config = dict(
    hidden_act='celu',
    patch_size=2,
    init='trunc_normal_002',
    warmup_steps=800,
)
Rows from block 6, named by matrix and row number. Each number is 128 + 32 x the weight over its row's rms, rounded and kept within 0 to 255. All counts start at 0. After the name is the row's rms in percent of the matrix's.
# pw: pointwise conv (model.blocks.6.pw.weight, 256x256x1x1), inputs 128-191
pw.98 101 [103 143 193 134 109  99 108 132 133 121 125 153 149 125  87 179 162 125 139  80  89  84  48 152 162 157 158 134 125 147 126 184 137 156 166 143  79 171 177 163 198  93  67 125 107 157 143 188 102  90 120  82 117 136 120  96  96  84 119 135 121 139 154 179]
pw.99 098 [117 179 141  96 122  91 105 142 165  78  64 108  81 136  90 149  76 225 115 185 174 132 121 103 124 143 115  92 159 114 105  97 135 122 106 115 182 115 154  87 182 102 126 159 121  88  97 129 134  67 138 154  92 144 109 124 152 121  96 125 111 104 162 128]
pw.100 102 [139  54 131 120 140 150 114 153  91 142  98 172 156 161 156 122 150  79  90 135 134  78  77 150 156  78 123  95 103  83 143 127  87 124 155 136 193 168 171 103 174 187 140 121 128  89 185 153 109  81 142 157 129 115 134 135 157 134  66 125 121  80 110 106]
pw.101 105 [148 119 108 111 152 122  99 150 134 192  98 116 124 146  82 132 157 154 134  89 116 126 113 160 153  93 196 134 124 146 185 107  92 207 192 152 177  85 114 166 164 122  74 136 117 131  96 181  90 113  59 132 115 120 100 192 102  97 128 123 123  89 123 101]
pw.102 099 [161 116 140 168  78  81 177 139 103 168 120 110 119 153  95 196  86  97 129  58 125 120 166 142 154 104 157 116 131 138  82 148 129 151  69 139 102 131 207 186 124 100  62 114 109 128 160 131 117  86  80 122 163 173 143 115 130 104  87 108 142 132  82 151]
pw.103 108 [101  65 224 187 149 121 126 147 130 123 150  76 147 105 167 146 152 184 148 135  78 116 115 119  53 126 136 144 135 144 167  59 116 122 126 150 116 132 122 153  92 167  86  77 113  94 180 116  80 173 160 130 122 126 135 110  85 160  92 141 114 132 137 112]
pw.104 095 [142 157 131 129 112  98 109 182 141 139 157  93 160 190 124 106 132 111  95 139  97 182  85  98 104 156 144 121 131 102 133 160 156 121 151 134 106 115 129 100 144  56 149  98 156 142  96  84 149  92 158 113 134 119 166 141 130 149 161 112 152 130 145 143]
pw.105 091 [140 126 130 115 123 104 104  67 199 123 160 117 151 143 197 144 148 122 143  91 117  87 131 110 121 175 150 138 163 119 127 101 128  87 127 160  98  69 145 148  91 154 180 118 139 131 180  74  98 172 147 122 151 120 139 117 128 121 194 145  82 103 162 160]
pw.106 099 [128 116 161 146 133  92 121 141 186  92 126 122 110 146 126 139  78 147  97 136 112 170 125  65 177 116 100 157  76 127 142 164 113 129 149 148  97 137 146 127 143 149 140 108 163  93  98 126 124 123  89 132 128 177 152 129 123 114 149 104 150 123 145 133]
pw.107 093 [ 93  77 133 118 151  66 130  93 121 168 138  96 122 171  49  65 147 118 114 128 105 123 126 127 133 126  85  96  75 150 118 163 120 101  92 135  92  98 134 153 157 166 109 170  54 165 197 184 201 152 108 171 126 144 157 204 102 171 181 166 137 150 195 113]
pw.108 106 [142 115 165 138 104  90  89 177 113 156 158 161  92  99  69 138 106 149 119  95 132 118 170  70  73 123  97  88 112 118 181  97  72 109 209 173 198 144 189 108 114 115 102 138  65  95 117 154 141 124 129  95 120  84 139 168 142 110  97  98  98 162 104  75]
pw.109 099 [115 108  98 113  82  91 136 115 214 137 163  73 108  63 149 162 195  95 123 130 163 166  98  44 180 182 140 123 111 100 124 158 175 136 119  92 151 164 139 125 155 146  87 110 124 153 138 126 167 198 122 161 118 170 122 159 155 141 113 114 136 122 141 120]
pw.110 096 [132 124 141  91 153  50 138 115 121 157 105  88  99  83 116 117 111 109 175 139 127 159 162 162 119 110 240  88 175 135  82 129 173 124 110  93 137 201 156 136 183 105 120 154 134  88  86 160  94  94  99  89 118 137  76 138 118 173  81 109 130 126 132  97]
pw.111 088 [ 84  97 125 118 157  96 134 169  74 107 137 146 164 128  56 152 149  86  78 139 154 183 202  92 158 143  88 133 173 110 135 196  97 126 138 200 156 111  84 135 171 162  76 195 162 134 128 234 140 127 145 103 146  71 177 121  87 138 129 124 106 141 132 146]
pw.112 100 [104 151 177 116 145 117 141  95 117 207 102 101 133 123 154 165 111 129 130  87  97 127 122 115 134 171 104 166 123 178 141  98  83 189 140 154 127  97  95 101 133 118 162  86  64 188 164  88 116  72 137 104 130 188  92 120  96 132 131 100 115 102 106 134]
pw.113 096 [125 145 130  91  98  95 107  90  99 105 126 110  74 120 104 191 150 123 179 151  87 136  86  89 140 105 119 141 122 107 151 127 156 148 155  77 141 181 112  83 143  41 114 138 100 163 110  91 151 123 112  42 129 170 170  91 113 121 183 156 129 126 131 126]
pw.114 107 [ 99 122 136 144 128 122 132 117  81 190 212 155  96  78 135 129 154  89 116 159 127  96 170  98 108  50 159 142 124  79 126 163  95 125 132 156 142 124  69 152 111 140 136 129 106  46 106 195 103 101 124 106 145  94 101 126  98  57  97 200 101  63 130 110]
pw.115 099 [128 139 120 117 162 108 135 136 128 164 109 153 106 100 148 121  81 116 107  69 119 192 111 134 130 109 128 166 133 103 152 125  44 162  95 110 130 193 109 115 146 157 174 213 150 147 155 108 128 162 130  78  95  87 117 132 185 170  82 139 185 137 116 184]
pw.116 100 [ 90 103 113 183 121 127 104 159 123 215 138 113  90 166  84 157  80 164  87 174 181 158 130 110 152 122  98 159  83 133 139 111 144 160 133 114 106 106 176 165  97 116 132 117  94 124 140 101 114  79 131 166 142  82 151 103 128 201  80 159  80 150 131 243]
pw.117 102 [140 121 173 158 173 135 147 160 129 153  50  87 125 150  62  90 119 119 132 169 146 165 142  77 133  80 138 178 114 129  96 103  88 102 107 180 138 122 132 134  74 172  51 120 101 109 143 136 161 142  86 116 149  85 129 148 139 126 128  46  85  82  59 146]
pw.118 097 [112 100  67 163 143 145  93 163  88  61 117  88 141  72 100 127 102  85 141 144 147 104 146 101 107 125  76 135  88 128 147  90 114 111  84 215  86 112 141  90 100 165 146 119 124  90 151 114 164 134 164 118 179 150 187 104 111  71  93 152 120 144  94 131]
pw.119 111 [129 127 115 151 105 112 156 142  63 117 110 168 131  93 175 111 157 111 147 196 144  57  87 104  90 106 119 169 110  77 121  80 145 124  97 144 122 124 111  98  38  88 158 143 160 144  82 117 126 126  93  81 108 120  79 140  94  65 128 100  99  94 171  81]
pw.120 094 [126 109 108 129 132 121 140  93 116 171 147 122  92 169 153  31 123 120 144 131 162 152  91 112  93 125  91 156  92 129 156 139 137 108 175 169 106 119 167 183 152 118 121 130 104 189  67 151 121 159  78  97 205 145  86 179 200 112 166 104  88 120  96 134]
pw.121 092 [141  78 142 198 161 142 115 143 108 130 144 138 150 151 113  98 132 136 178 187 143 124 129 128 154 114 130 174 115 147 131 158 125 128  79 120  90 178 163 124 173 102 112  98 124  62  76 141 152 127  72 196 176 132 142 133 140 108 129 176  77 198 103  97]
pw.122 101 [126  84 175 126 159 109 121 102 106 156 133  83 158  81 155 142  96 114 136 131 143  91 145  96 124 137  88 158 172  99  68 172 131 143 175 135 116 166 181 170 151 132 118 124 120 129  98 164 152  95 111 135 129 163 104 226 124  94 151 115 103 113  94  79]
pw.123 096 [153 142  85 198 116  88 213 137 145 101 157 157 127 140 121 168 127 114 111 137 135  99 149 166 134 153 125 142  56  82 127 145 145 108  70 150 159 140  90 103 138 118 209 129 101 167 168 129 129 103 126 112 154  91 116 167 141 103 128 192 133  93 175 110]
pw.124 097 [ 86 114 121  92 110 101 133 109  89  90  99 140 218 111  93  90 149 145  87  93 153 142  74  96 147 122 145 150 121 142 116  86 112 126 113 142 144 149 116 121  81 139  40 128  99 146 142  90 100  82 101 139 112 143  61 143  80  84 139 125 100 112 181  99]
pw.125 101 [106 173 168  99  75  96 123 154 125 139 116 109 159 123  70 140  74 121 172 136 154 101 117 159 215 129  91 123 165  77 137 134 176 176 128 136 123 103 149 137 140 148  56 138 170 132  80 103 179  97 118 136 125  79 109 123 121 128 114 113 157 146  93 114]
pw.126 102 [ 78 113 106 148 133  86 153 179 116 137 116 105  87 153 118 154 119 153 150 164 128  89 167 141  76 116 124 149 115 153 166 102  90 136 139 108 137 101 110 203 102 106 104 144 138 100 151 148 144 145 163 121 105 149 117 102  70 109 130 128 135 143  79 115]
pw.127 102 [ 99  84 160 112 136 101 101 136 107 112 150 119 147 126 152 130 106 111 142 140 227  98 117  67 144 127  70  81 147 145  93 161  93 134 123 119  70 112  95 147 171  99 113 165 133  96 131 177 102 217 129 132 125 123  67 104 118 156  82  84  83 170 124 159]
pw.128 105 [ 57 124 165 125  71 165 185  70 157  82 177 147 114  87 151 111  93 112 103 181 133 112 138 125  76 117 120 183 170 104 130 120 141 135 158  97 131 112 110 138  90 116 115 145 103  91 107 119  79 118 109 111 165 158 103 102 120 101 138 151  76 115 146 132]
pw.129 090 [115 107 161 154  61 100 164 110 154 186 134 137 103 165 105 217  89 109  79  92 153 178 105 104 128 117 134 139 138 129 134 132 121 102 171 165 176 150  80 112  95 108 117  88  95 122 123  78 141 155 133 213 128 115 113 128  88 103  68 138 133 150 135 152]
pw.130 102 [102 156 126 142 147 121 187 139 144 114 191 217 105  67  83 121 159 123  72  94 161 203 127 176 131 119 113 159 103 104 129 198  37  97 132 111 157 127 129 172 155 180 118  78 137  64 116 126 183 109 148 123 105 154 119 120  76  88 123 149 116 116  97  82]
pw.131 105 [ 99  84 123 154  61 116 179 159 112 164 123 142 152 133 133 139 101  80  68  87 208 165 103 156 143 112 104 187 168 143  73 202 116 103 121  38 144 152 138 163 145 162  94 139 142  93 125  80 129  76 133 117  98 161 104 132 152 170 107 114 129 122 108  70]
pw.132 094 [205  86  86 178 136 105  83 176 188 135  69 164 105 104 125 143  57 123 132 125  83 117 135 100 173 166 117  89 145 129  97 135 152 154 190 179  98 122  94 140  95 119 147 126 164 132 138 132 177 123 144 106 177 139 118 170 213 126  95  98 118  99  87 111]
pw.133 101 [ 96 138 151 137  70 223 128 103  97 122  95 113 142 126 185 117 127 127  57 177  95  83 131  78 165  74 136 149 155 198  71 152  91 148 154  81 112 171 103 139 179 116 111 147  81 130 199  97 132 159  96 115  83 154 145  93 157 147 179 128 201 121 161 138]
pw.134 095 [ 71 176 110 116 111  93  70 185 117  95 114  72 114  98 125 170 159 109 124 169  61 172  77 133 133 156 108 111 146  97 193  86 132 160 159 101  66  82 114 113 142 145  87 153 108  98 111 114 125 107 149 130 167 125 127 147 127 127 157 173 184 175  77 144]
pw.135 104 [100 117 138 174 115 123 133 169 160 177 159  82 138  43 111 159 150 100  69 118 145 150 128 101  89 175 118 142  67 142 171  96 102 106  98 153 146 141 141 139 141 145 109  97 113 210  82 101  95 115 197  97 155 174 156 138 116  88 142 157  92 151 171 127]
pw.136 103 [171  98  95  79 160 107 154 148 163 129 100  99 127 160  99 126 108 166 150 129 100 105  88 113  48 101 106  72 111 100 107 167  87 165  93 104 164  68 145 104 163 138 138  70 111 122  72  91 124  86 146 101 106 141 137  97  78 116 109 123  52 111  90 151]
pw.137 101 [ 54  98 136 148 114 139 125 121 137 144 155 123 118 127 191  82 120 130 141 110 123 118 119 207 133 121 147 106 147 106  86 122 100 115 153 138 149 168 199 200  98  94 132 124 115  98 129 106 122 176 110 121  96  48  92 198  95  76  87 140 100  85 127 165]
pw.138 100 [119 118 117 160 124  95  86 130 135 163  95 148 165 160 116 160  86 187 104 174 172 128 133 145 158  65 126 149 171  99 167 139 119 132 139 173 109  93  89 158  90  83 113 146 107 158 107  77  66 138 150 113 125  58 147 105 187 108 136  83 177  45 167  78]
pw.139 101 [113 181 149 126 133 129 152 170 165 149 109 190 130  94 100  84 124  90 102  82 134  62 107 106 158  61  83 150 187  76 111  81 127  83 126 115 100 116 152 132 138 105 174 171 132 123 105 130 181 129 159 160 108 102 162  59 117 125 121 146 125 150  94 149]
pw.140 089 [135 165 115 146  91 188 155 143  78 157 132  46 128 143  88 100 154 147 142 153  75 135 154  57 129 176 129 161 165 126 136 152 126 111 147 146  92 148 132  85  86 133 124 168 151  84  58 152 119 113 128 102 108 118  97 147 119 125  98 162 176  98 103 125]
pw.141 091 [ 96 153 176 170 112 162 142 132 115 142 132 156 157 160 165 139 177 135 175 127 132 105 167 133 115 123  72 147 129 109 112 102 116 122 104 161  86 128 138 138 146 122 131 187 129 145 128  71 137 167 108 145 100 146 148 117 114  87 134 110  77 173 124  70]
pw.142 099 [ 98 123 153 145 142  97  94 133 105  69 180 124 127 101 127 203  76 140 129 139 174 102 108 117 162 134 112  60  96  97 137  88 113 144 102 173 121 117  91 219 154 164 137 118 115 101  99 120 128 149 129 125 159 152  88 119 115 142 167 114 132 124  93 127]
pw.143 103 [102 181 123 115 149 100 133 119 110 130  84 129 122 102 139 135 124 177 137 155 109 148 163 132 122 123 108 173 107 107 108 140 150  78 210 126  91  77 146 153 127 136 157 121 102 132 104 128 123 108  76 103 133 119 183  89 115 163 168 171 194 120 130 100]
pw.144 104 [ 91  83  99  97 174 142 102 152  92 169 128 161 121 103  92 152 126 126 137  87 161 149 111 136 124 114 131 123 169 113 131 112 155  91  85 154 101 170  94 123 144 125 163 133 112  50  96 155 148 148 182 118 146  85 118 160 144  88 176 149  83 108 117  98]
pw.145 102 [111 146  74 121  73  67 159  99 149 142  77 142 107 142 140 107 146 170 111 167 115 103 216 171 120 222  86 154  77 118 114 155 183 146  60 143 107 126 127 182 123 180  90 178 128 133 167  79 135 172 135 127 109 141 159 144 172 150 173 157 129  45 155 147]
pw.146 094 [ 88  60 148  65 109 197 137 116 129 116 152  91 179 121 133 132 113 144  85  77 138 106  94 195  64  89  65 201 124 136 122  52 131 147 132 174 145 131 199 134  62 101 173 118  80  83  83 118  93 173 134 119 143 142 123 120 132 127 142 189  95  88 111 107]
pw.147 100 [123 129  65 116 143 121 130 132 121 137 129 116 229 106  95 131 172  96  93  87 133 158 118  90 109  96  95 113 104 130 131 119 158  94 102 164 134  92 148 133  68 155  42 118 189  92 134 117 183  93 116 109 134 145 169 125 103 121  70  78  87 184 117 127]
pw.148 094 [152 122 161 171 129 105 155 146 150 150 152 125  95 101 104 143 122 158 156 110 184 131 124 130 110 115  97 131 101 140 115 152 197 148 172 134  82 101  96  97  51 168  94 150 104 102 136 176 109  75 119 136 131 108 126 180 175  58 115 137  98 116 149 151]
pw.149 096 [132 173 148  56 103 126 146 148  82 157 206 154 109  96 165 140  65 141  73 186  65  99 123 126 121 136  90  81 116 107 151 201 172 130 119 149 158  91 153 137 131 134 156  82 126  99 114 174  78 165  95 204 101 153 143 150  64 147 166 103 119  96 130 136]
pw.150 104 [145  81 105 182 162 100 103 138 167 141 146 119 112 144 113 104  84  84 189 124 124 135 141 122 125 147 108 129  93 116 136 146  87 106 105 136 120  97 116 122 119  55 111 123  71  97 119 148 128 118 119 135  91 129 117 118 120 149  77  61  93 134 125 178]
pw.151 102 [162 102 125 108 128 139 142 121 150 136 146 100  77 209 120 149 107 155 105 132 101 190 113  93 179 143  90 144 140 135 150 123 111 165 132 167 156 138 135  91 137 158 164 150 138 140 122 114 132 149 149 117 141 122 134  82  94 137 148 151 118 176  89 112]
pw.152 097 [122 139 132 123 206 129  91 188 111  82 179 133 153  51 127 171 197  94 141 142 160 171 118 137 123  86 138 121 147 143 153 195 125 154 111 103 115 126 135 176  87 164 120 108  51 121  93 181 125 184 105  76 126 154  96  85 112 110 116 142  73  98 139  96]
pw.153 101 [169 132 114 115 135  96 122 135 130 133  72 142 118  96  94 113 152  73  59 105  69  35 120 179  24 136 123  62 113 148 162  85 138 105  92 130 127 116 116 137 193 101 122  77 137 101 127 139 141  85 165 106 102  92 114 148 146 142 117 142 174 111 130 116]
pw.154 105 [138 104 115 147 176  90 120 162 124 148 132  72 149  63  96 125  91 114 103 116 178 124 108 103 109 149  82 117  90  76 127 171 120 152 101 134 197 157 108 158 101 164 144 146 191 113 100 124 148 171 114  95  76 130 143  69 148 150  83 110 156 141  94 232]
pw.155 101 [131 129  64 169 103 171 111 198 181 144 156 162 136  68 132 107 124 181  39  84 166 163 159  77 144 116 143 157 152 126 156 134  89 186 129 154 125 158 153 119 151 148 147 111 116 105 111 157 161 185 148 127 149 179  92 123  66  83  98  99 160 149  96 113]
pw.156 099 [145 111 118 162 188 113 182 162 113 138  83  56 132 134  92 102 119 137 135 152 153 172 179  94  94 125 104  84 172 124 166 136 184 129 130 110 118 194 145 180  87 169 109 189 117 119 155 164 116 161  77 100 152 155  99 181 114  90 141 104 108 118 107 112]
pw.157 106 [146 164 124 125 154 101  66 117 167  93  59  64 185 115 135 111 118  58 121 111 139 117 182  52 118 149 110 139 108 148 146 154 132 150 131 112 129 104 113 120 131 158 118  82  99 131 117 114 144 144 195 114 155 115 121  92  97 125 118 129 160  75 123  96]
pw.158 104 [156 148 117 109 130 154 129 113  86  90  94 110 111  72 154 156  79 176  49 131 120  98 112 127 155 115 174 126 110  96 189 126 116 102 137 117 113 152  67 119 149 132  99 167 139 184  83 102 111 120 155 156 121 164  43  75 117 156  92 163 147 156 152  86]
pw.159 113 [115  61 167  82 127  64 152 108 129 107 118  99 126 119  58 102 141 153 123 133 168 129  45 149  96 111 153 127 113 169 110 160 193 148  89 131 132 137 111  72 108  79 151 109 108 134  97  96 143 142 109 171 182  84 111 120  57 100  99  88 147 109  78  22]
pw.160 098 [174 135 185 125 141 135 184 168  73 123 165 183 135 124 149 130 130  85 122 128 128  94  98 228 156 167 107 155 130  84 241 199 136 107 100 169  93 164 189 146 121 156 122 110 196 102 113  67 157 136 122 104 149 170 129 143 149  95  89 102 133  91 119 124]
pw.161 100 [117 125 135 150 157 123  91 102 137 147  85 151 147 126 167 117  43  93 143 129 161  80 118 110 125 135  85 116 142  85 149 110 105  86 146 133 180 202 140 113 135 136 121 115 121 141 238 106 126  87 173 121 127 167 150 111 134 171 123 109 108 148  81 111]
pw.162 098 [ 77 103 114 179 172 138  88 139 159 152 176 161 154  77 162 105 158 145 102 108 172 104 135 103  97  93 129 132  70  98 125 147 129  71 183 129  92 129 165  97 134 103 108  71  75 131 197 154 105 193 187 110 125 239 163 187  99 108 129 134 140 105 101 150]
pw.163 097 [150 107 143 178 135 195 111 140 156 123 162  85 132 130 102 101 172 171 112  93 107  64 123 123 115 148 105 127 175  86 153 142 116 115  89 121 149  99 126 111 174 148 144 165 105 130  93 118  98 141 108 161 110 174 132 127 155  80 126 108 165 113 208 107]
pw.164 098 [123  64 108 154 107 151 129 154 163 100 109  95 105 135 136 174 134 174 140 100 154 104 111 127 116 149 126  99  69  71 142 144 127 117 133 111 145  75  99 146 140 168  77  98 174  95 107  87 116 107 123 111 154 153  62 104 113 102 132 117 127 169 122 120]
pw.165 098 [173 147 141  92 128 129 135 140  70 128 110 145  92 151 142 115  82 172  88 134 170 137  53 112 122 116 130 132 159 170  99  77  14 133 151 198  54 123 121 149 158 151 111 116 159 148 174 140 158 167  64 134 134  94  77 142 129 152 192 144 124 158 106 199]
pw.166 101 [130  96  75 168 163 116 156 149 144 200 125  75 126  94  97 157 153 149 167  37 144 124 117 114 120  56  65 113 135 123 132  92 134 125 130 106 128 135 111 152 126 115 112  85 161  84 118 108 106  90 122 136 131 172 130 209  90 176 108 137 114  84 125 186]
pw.167 096 [124 114 159 145 110 117  74 109 172 126  99 124 156 142 145 125 159 142  92 106 106 124 137 118 192 123 129 143 152 107 131 143 155  98 114 109 143  50 115 107  98 124 160 185 123 113 140 118 103 182 183 188 123 126 115 170 169 151 144  88  92  78 125 135]
pw.168 099 [108  95 163 126 132  92 143  78 126 115 137  98 118 116  92 108 128  91 148  85 138 110  89 109 110 108 189 178  93 154 113 107 115 164 181 138 121 107 102 101 109 157  97 118 159 136  86  85 167 108  93 142 117 105 119  85 138  80  86  55  64  78 161 133]
pw.169 091 [ 94  99 127  98  64  92 109 126  88 112 141 107 168 129  91 171 158 176 136 170  97  94 151 119  58 245 176  89 126 114 166 154 170 161 170 179  98 126 129 135  97 137 117 136  96 123 144  86 140 141 111 133 140  95 177 135 118 159 127 174  70 163 159 138]
pw.170 104 [ 70 143 111 150 108 121 146 150 152  77  74 151  79 138  84 125  95 120 105 145 122  82  99 140 195 150 167 116 154 155 175  79 125 137 133 150 130  70  64 104 120 114  96  64 165  80 133  81 122 179 122 116 184 111 128 151 166 105  93 139 122  80  90 153]
pw.171 092 [100 102 117 113 126  78 157  93 110 100 177 111 141 143  83 142 140 158  42 150 120 133 129 136 129 164  99 171 107 133 219 142 115 153 151 148 126 138 158 147  69 218 118 115 159 102 173 118 129 168 147  74  80 119 108 139 146 166  72 112 131 138 157 172]
pw.172 099 [ 70  88 102 159 100 142 140 160 107 130 133  91 105 154  97 139 155 164 139 145 145  98  70  54 120 183 145 151 147 122 136  92  86  97 141 128 116  72 158 107 150 149  81 131  67 126  81 198 135 140 173 165 135 136 104 158  81 143  85 133 100 125 148 131]
pw.173 106 [ 51 135 125 137 116 115 119 139 122 103 116 147  95 135 202 133 151 129 113 146 119  61 172 154 107 100 117 103 141 142 130 137 143 114 194 101 188 170  72 186 138  86  97 126  90 113 109 161 160 130 167 142 153 140 108 122 113 170 111 135 132 105 179 184]
pw.174 090 [122 121 128  95 152 146 155 131 120 173 183  99 134 144  91 189 142  52 209 151 135 166 100 128 143 113 153  61 110 140 120 136 119 128 100 134 151 188 168 112 182 140 100 108 133 147 103 122 144 176  89 128  76  79  99 111  69 148 123 132 118 240 126 162]
pw.175 107 [ 76 205 132 123 134  92 169 162 120 105 147 182 100 112 139 134 151 137 149 109 133 131 106 111 131  78 156 112 145  99 221  82 136 165 194 124 108 144 109 128 127 128  99 148  84  72 121 126  97 137 126  95 145 136 130 145 126 199 115 127 125  75 115 120]
pw.176 109 [128  85 138 156 156  82  84 121  66 138  75 139 129  98 143 115  67 109 129 147 158 128  89 109 154 142 181 119 119 101 167 138 199 150 161 140 160  91 142 123 133 135 112 113 134  96 158 134 137 104  97  99 192 142 159  92 178 108  82  83 132 106 114  92]
pw.177 101 [109 159 112 118  76 160 149  99  96 190 196  39 150 137 122 146 162  63 113  92  98 174 164 152 154 110  95 155 135 124 106 127 236 155 159 117 127  78 157 138  92  65 123  85 176 118 130 134  72 120 149 128 137  98 118 121 131 153  89 125 121 128 110 102]
pw.178 099 [134 173  99 103 158 104 154 166 150 149 122  86 145  37 113 156 137 102 154  98  63 193  83  90  93 106 131 128  87  79 120 120 122 135 174 158 133 148 150 131 124 127  69 194 116 131 102 170 138 129 127 107 198  99 181 132 106  65 135 141 145 143 152 131]
pw.179 097 [157 127 119 122 106 106 174 110  93 110  97  53 168 138  96  83 104 110 174  88  90  94 116 100  86  77  97 134 121  90  70 114 200 124 117 132  73 112 110 143 129 160  90 163 167 130 124 126  86 144  68 145 179 157 157 215 113 140 173 165 108 114 101 179]
pw.180 107 [ 92 109 123 115 116 117 124 149  79 141 131 154  70 104 130 145 152 118  72 130 147 146 105 182 128 160 121  90 111  71 165 141 149 114 163 106 133 106 108 138 147 124 113 143 166 130 177 177 177 174 109 167 151 161 104 165 127 191  92 170 132 189 133 156]
pw.181 097 [111 103 138 137 153  92 159 152 129 142 119  93 117 143 150 106  70 151 174 150 140 133 124 153 143  81  62 138 136 126 126 162 159 111 121 126  57 140 141 153 145 122 164 140  84  80 149 102 116 167 128  56 115 137 146 142 213 104 118  86 105 146 117  44]
pw.182 095 [ 79 151 147  55  83 112 110 120 176 130 149  92 144 139  73 132  67 111 161  95 113  80 111 168  99 118 148 109 143  97 174 154 119 145 119 126  73 180  73  97 140 148 125 132 182 167 143 120  59 108 116 163 138  91 182 120 121  62  84 119  89 118 123  88]
pw.183 097 [135 135 158 123 181 185 142 159  81 138 126 136 162  68  84 154 132 109 120 155  91 138 214  73 181 142 106  99  78 106  94 141 117 117  61 138 158 119 166 110 176 157  89 116 230 142 128 162 146 156 117 153 118  97 157 139 161 118  87  99 146 143 244 182]
pw.184 103 [191 152  86 141 108 116 124 146 146 164 118 112 180 174 138 122 219  92 116 115 186  88 103 114 100  89 101 142 131 166 192 142 106  99 126 100 163 125 162 118 172 160  93 178  61 120 166 102 117 110 175  81  89 123 118 186 180 155 129 121 135 115 148  70]
pw.185 096 [160 113  99 131 142  99 105 116 199  88 145 159 150  84 130  85  79 149 128 110  78 132  86  81 132 111 158 162 132 160 116 107 157 156 156 117 129 195 143 167 156 109 147 109 131 171 206  98 110 128 171 167 121 137 105 122 132 162 160 162 132 104 108 106]
pw.186 106 [126 163 166 161  80 114 138 129 128 122 124 117 119 148 122 130  88 145  95 137 155 156 120  96 116 162 111 119 115 121 150  74 105 107 168 149 173 159 111 106 147  87  89 113 151 142 124 141 135 134 141 111 136 140 107 142 114  99 170  35 135 105 105 199]
pw.187 113 [125 135 118 106  99  96 122 137 103  74 125 100 119 123 128  83 185 108  89 119 142 150 155 135 147 136  97  74 149 144 105  39 128 187 163 126 151 171  79  99 101  91  63 161 121 173 152  54 133 119 181  83 193 126 141 190  67 118 118 102 104 181  95 137]
pw.188 098 [ 98 147 121 109 148 104 118 127 135 158 160 172 136 157 149 108 103 106  76  88 113 207 149 124  99  99 115 112  95 158 131  90  90 195 113 138 150 131 157 106 112  84 134 141  98  83 177 162 101 135 114 147 116 132 132 158  97 101 139 155  53  75  89 144]
pw.189 097 [161  98  98 116 135 152  91 135 155  89 110  42  84 116 132 133  92 156  80  83 141 171 132  99 176 123 134  92 115 160  96 135 125  63 160  80 144 222 146 173 129  83 123 168  89 156 128 123  94 162 123 146 147  67 147 187 143 100  88 136  58 168 118  76]
pw.190 107 [133 153 107 171 117  89  98 140 142 106  99 125 115 106 144 191  97 161 181  97  62 136  66 116 177 132 103 116 145  69 104  81 194  96 139 145 178 123 127 117  90 191  81 185 112 147 126  64 122 139  81  99 110 128 118 154 159 117  87 152 147 132 105 130]
pw.191 101 [110 155 140 145 143 134 146 147  97 131  57 148 119  98 149 139 133 130 216 118 129 154 158 160 121  78 147  88 107 154 125  89 153 115 198  85 152 126  62  87 167 200 134 175 178 149 153 112  80 162 116 119 124  90  90 143 101  59 134 103 137  80 133 130]
pw.192 095 [114 133  91 100 127 120 181 117 137 130 149 125 168 149 123  95 134 145 119 101 141 141 144 113 196 170 134  91 128  80  82 107 175 160 142 121  96 234 147 216 113 120 110 115 128 110 129 156 112  76 140 178  89 141 135 122  61 118 147 117 143 127 171  95]
pw.193 096 [110 109 145  66 136 113 189  98 138 140 140  44 177 101 140  99 135 149 119  85 112 110 111 102 193 155 129 191  82 133 162  76 128 108 122 136  67 123 176  98 114 176 103 129 157  80 138 173  95 144 133 153 104 116 143 102 136 109 110 121 111 125  91 196]
pw.194 100 [ 58 127 105  72 121 182  70 116 156  95 114 161 115 102 136 121 152 104 143 111  97 101 121 117 146 108  76 133 153 118 118 159  95 111 203  57 122 133 188  63 129  83 124  84 132  82 129 102 142 129 138  95 146 119 114  82 151 108  51 129 126 217 139 118]
pw.195 096 [154 205 159 104 155  98 159 101 103  71 109 139 164 118 158 134 103 140 152 120 253  90 161  80 135 164  85 114 113  91  79 150 119 111 162  87 155 136  98 115 132 133 155  96  88 134 128 123 171 177 123 101 149 148 118 142 118 116  94  97 116 118  86  76]
pw.196 097 [103 140 101 123 106  88 131 146  94  98  90 108 104 124 125 166 182 186  93 111 148 119 176  94 166 121 103  78 111 134  98 150 120 159  74 176 131 110  77 133 172  93  70 124 150 163 184  98 125 104 126 159 144 129 118 126  99 131  84 175 144 115 195  45]
pw.197 103 [ 96 111 115  89 171 191 149 127 131 146 131  91 171 138  82 134 107 162 170 115 145  97 195 155 103 108  86  96  85 101 129 115 107 142 101 175 177 114 142 143  82 141 113 127 109 128 122 120 155 157 105 102 181 149 111 186 126 145 170  95 136 109  70  90]
pw.198 095 [ 93 124 151 100 115 130 141  78 108 146 108 123 127 137  92 115 114 132 136  99  89 115 145 125 212  99 156 122 132 192 123 112 120 127 133 100 168 118 178  99 198  85 181 101  99 118 121 165  96 130 151 158  85 255  84 135 129 103 165  91 121 178  98 165]
pw.199 099 [145 143 123 164  97 180  97 138  96 163 114 182 138  92 138 157 115 128 160 130 162 136  70  81  88 149 158 141 163 156 102  74 118 148 115 153  82 128 172 149 116 121 113 180 107 121  98 126 128  97 129 138  79 187 143 129 139 111 117 115 152 166 118 162]
pw.200 097 [128  73 120 133 116 143 198 139  95 106 176  97 115 105 185 127  95 134 136 170 132 167 110 152  85 128 162 113 132 149 132 123 162  84 147 134 127 102 140 156 181 114 186  96  54 131 124 100 148 103 108 114 142 125 141 129  76 129  98 112  86 195 109 115]
pw.201 104 [ 36 161 120 121 134 108 137 105 132 135 165 166 124 140  78 130  59 146  73 172  95 160 157 126 156 107 127  87 106 164 168 167 159 118 144 111  88 113 150 103 106 131  64 106 112  85  87 122 129 127 177 159  64 119 145 159 111 153  92  88 131 111 125 132]
pw.202 104 [131 141 119  99 183 197 164  83 139 146 113 110  98 105 137 156 125 106 143 189 101  91 139 129  94 174 125 148 134 114 146 154 144  64 141 183 145 120 129 125 134  83 128  70 163 186 119 141 136 153  70  61  99 131 168 117 109 131  83 134 191 150 134  88]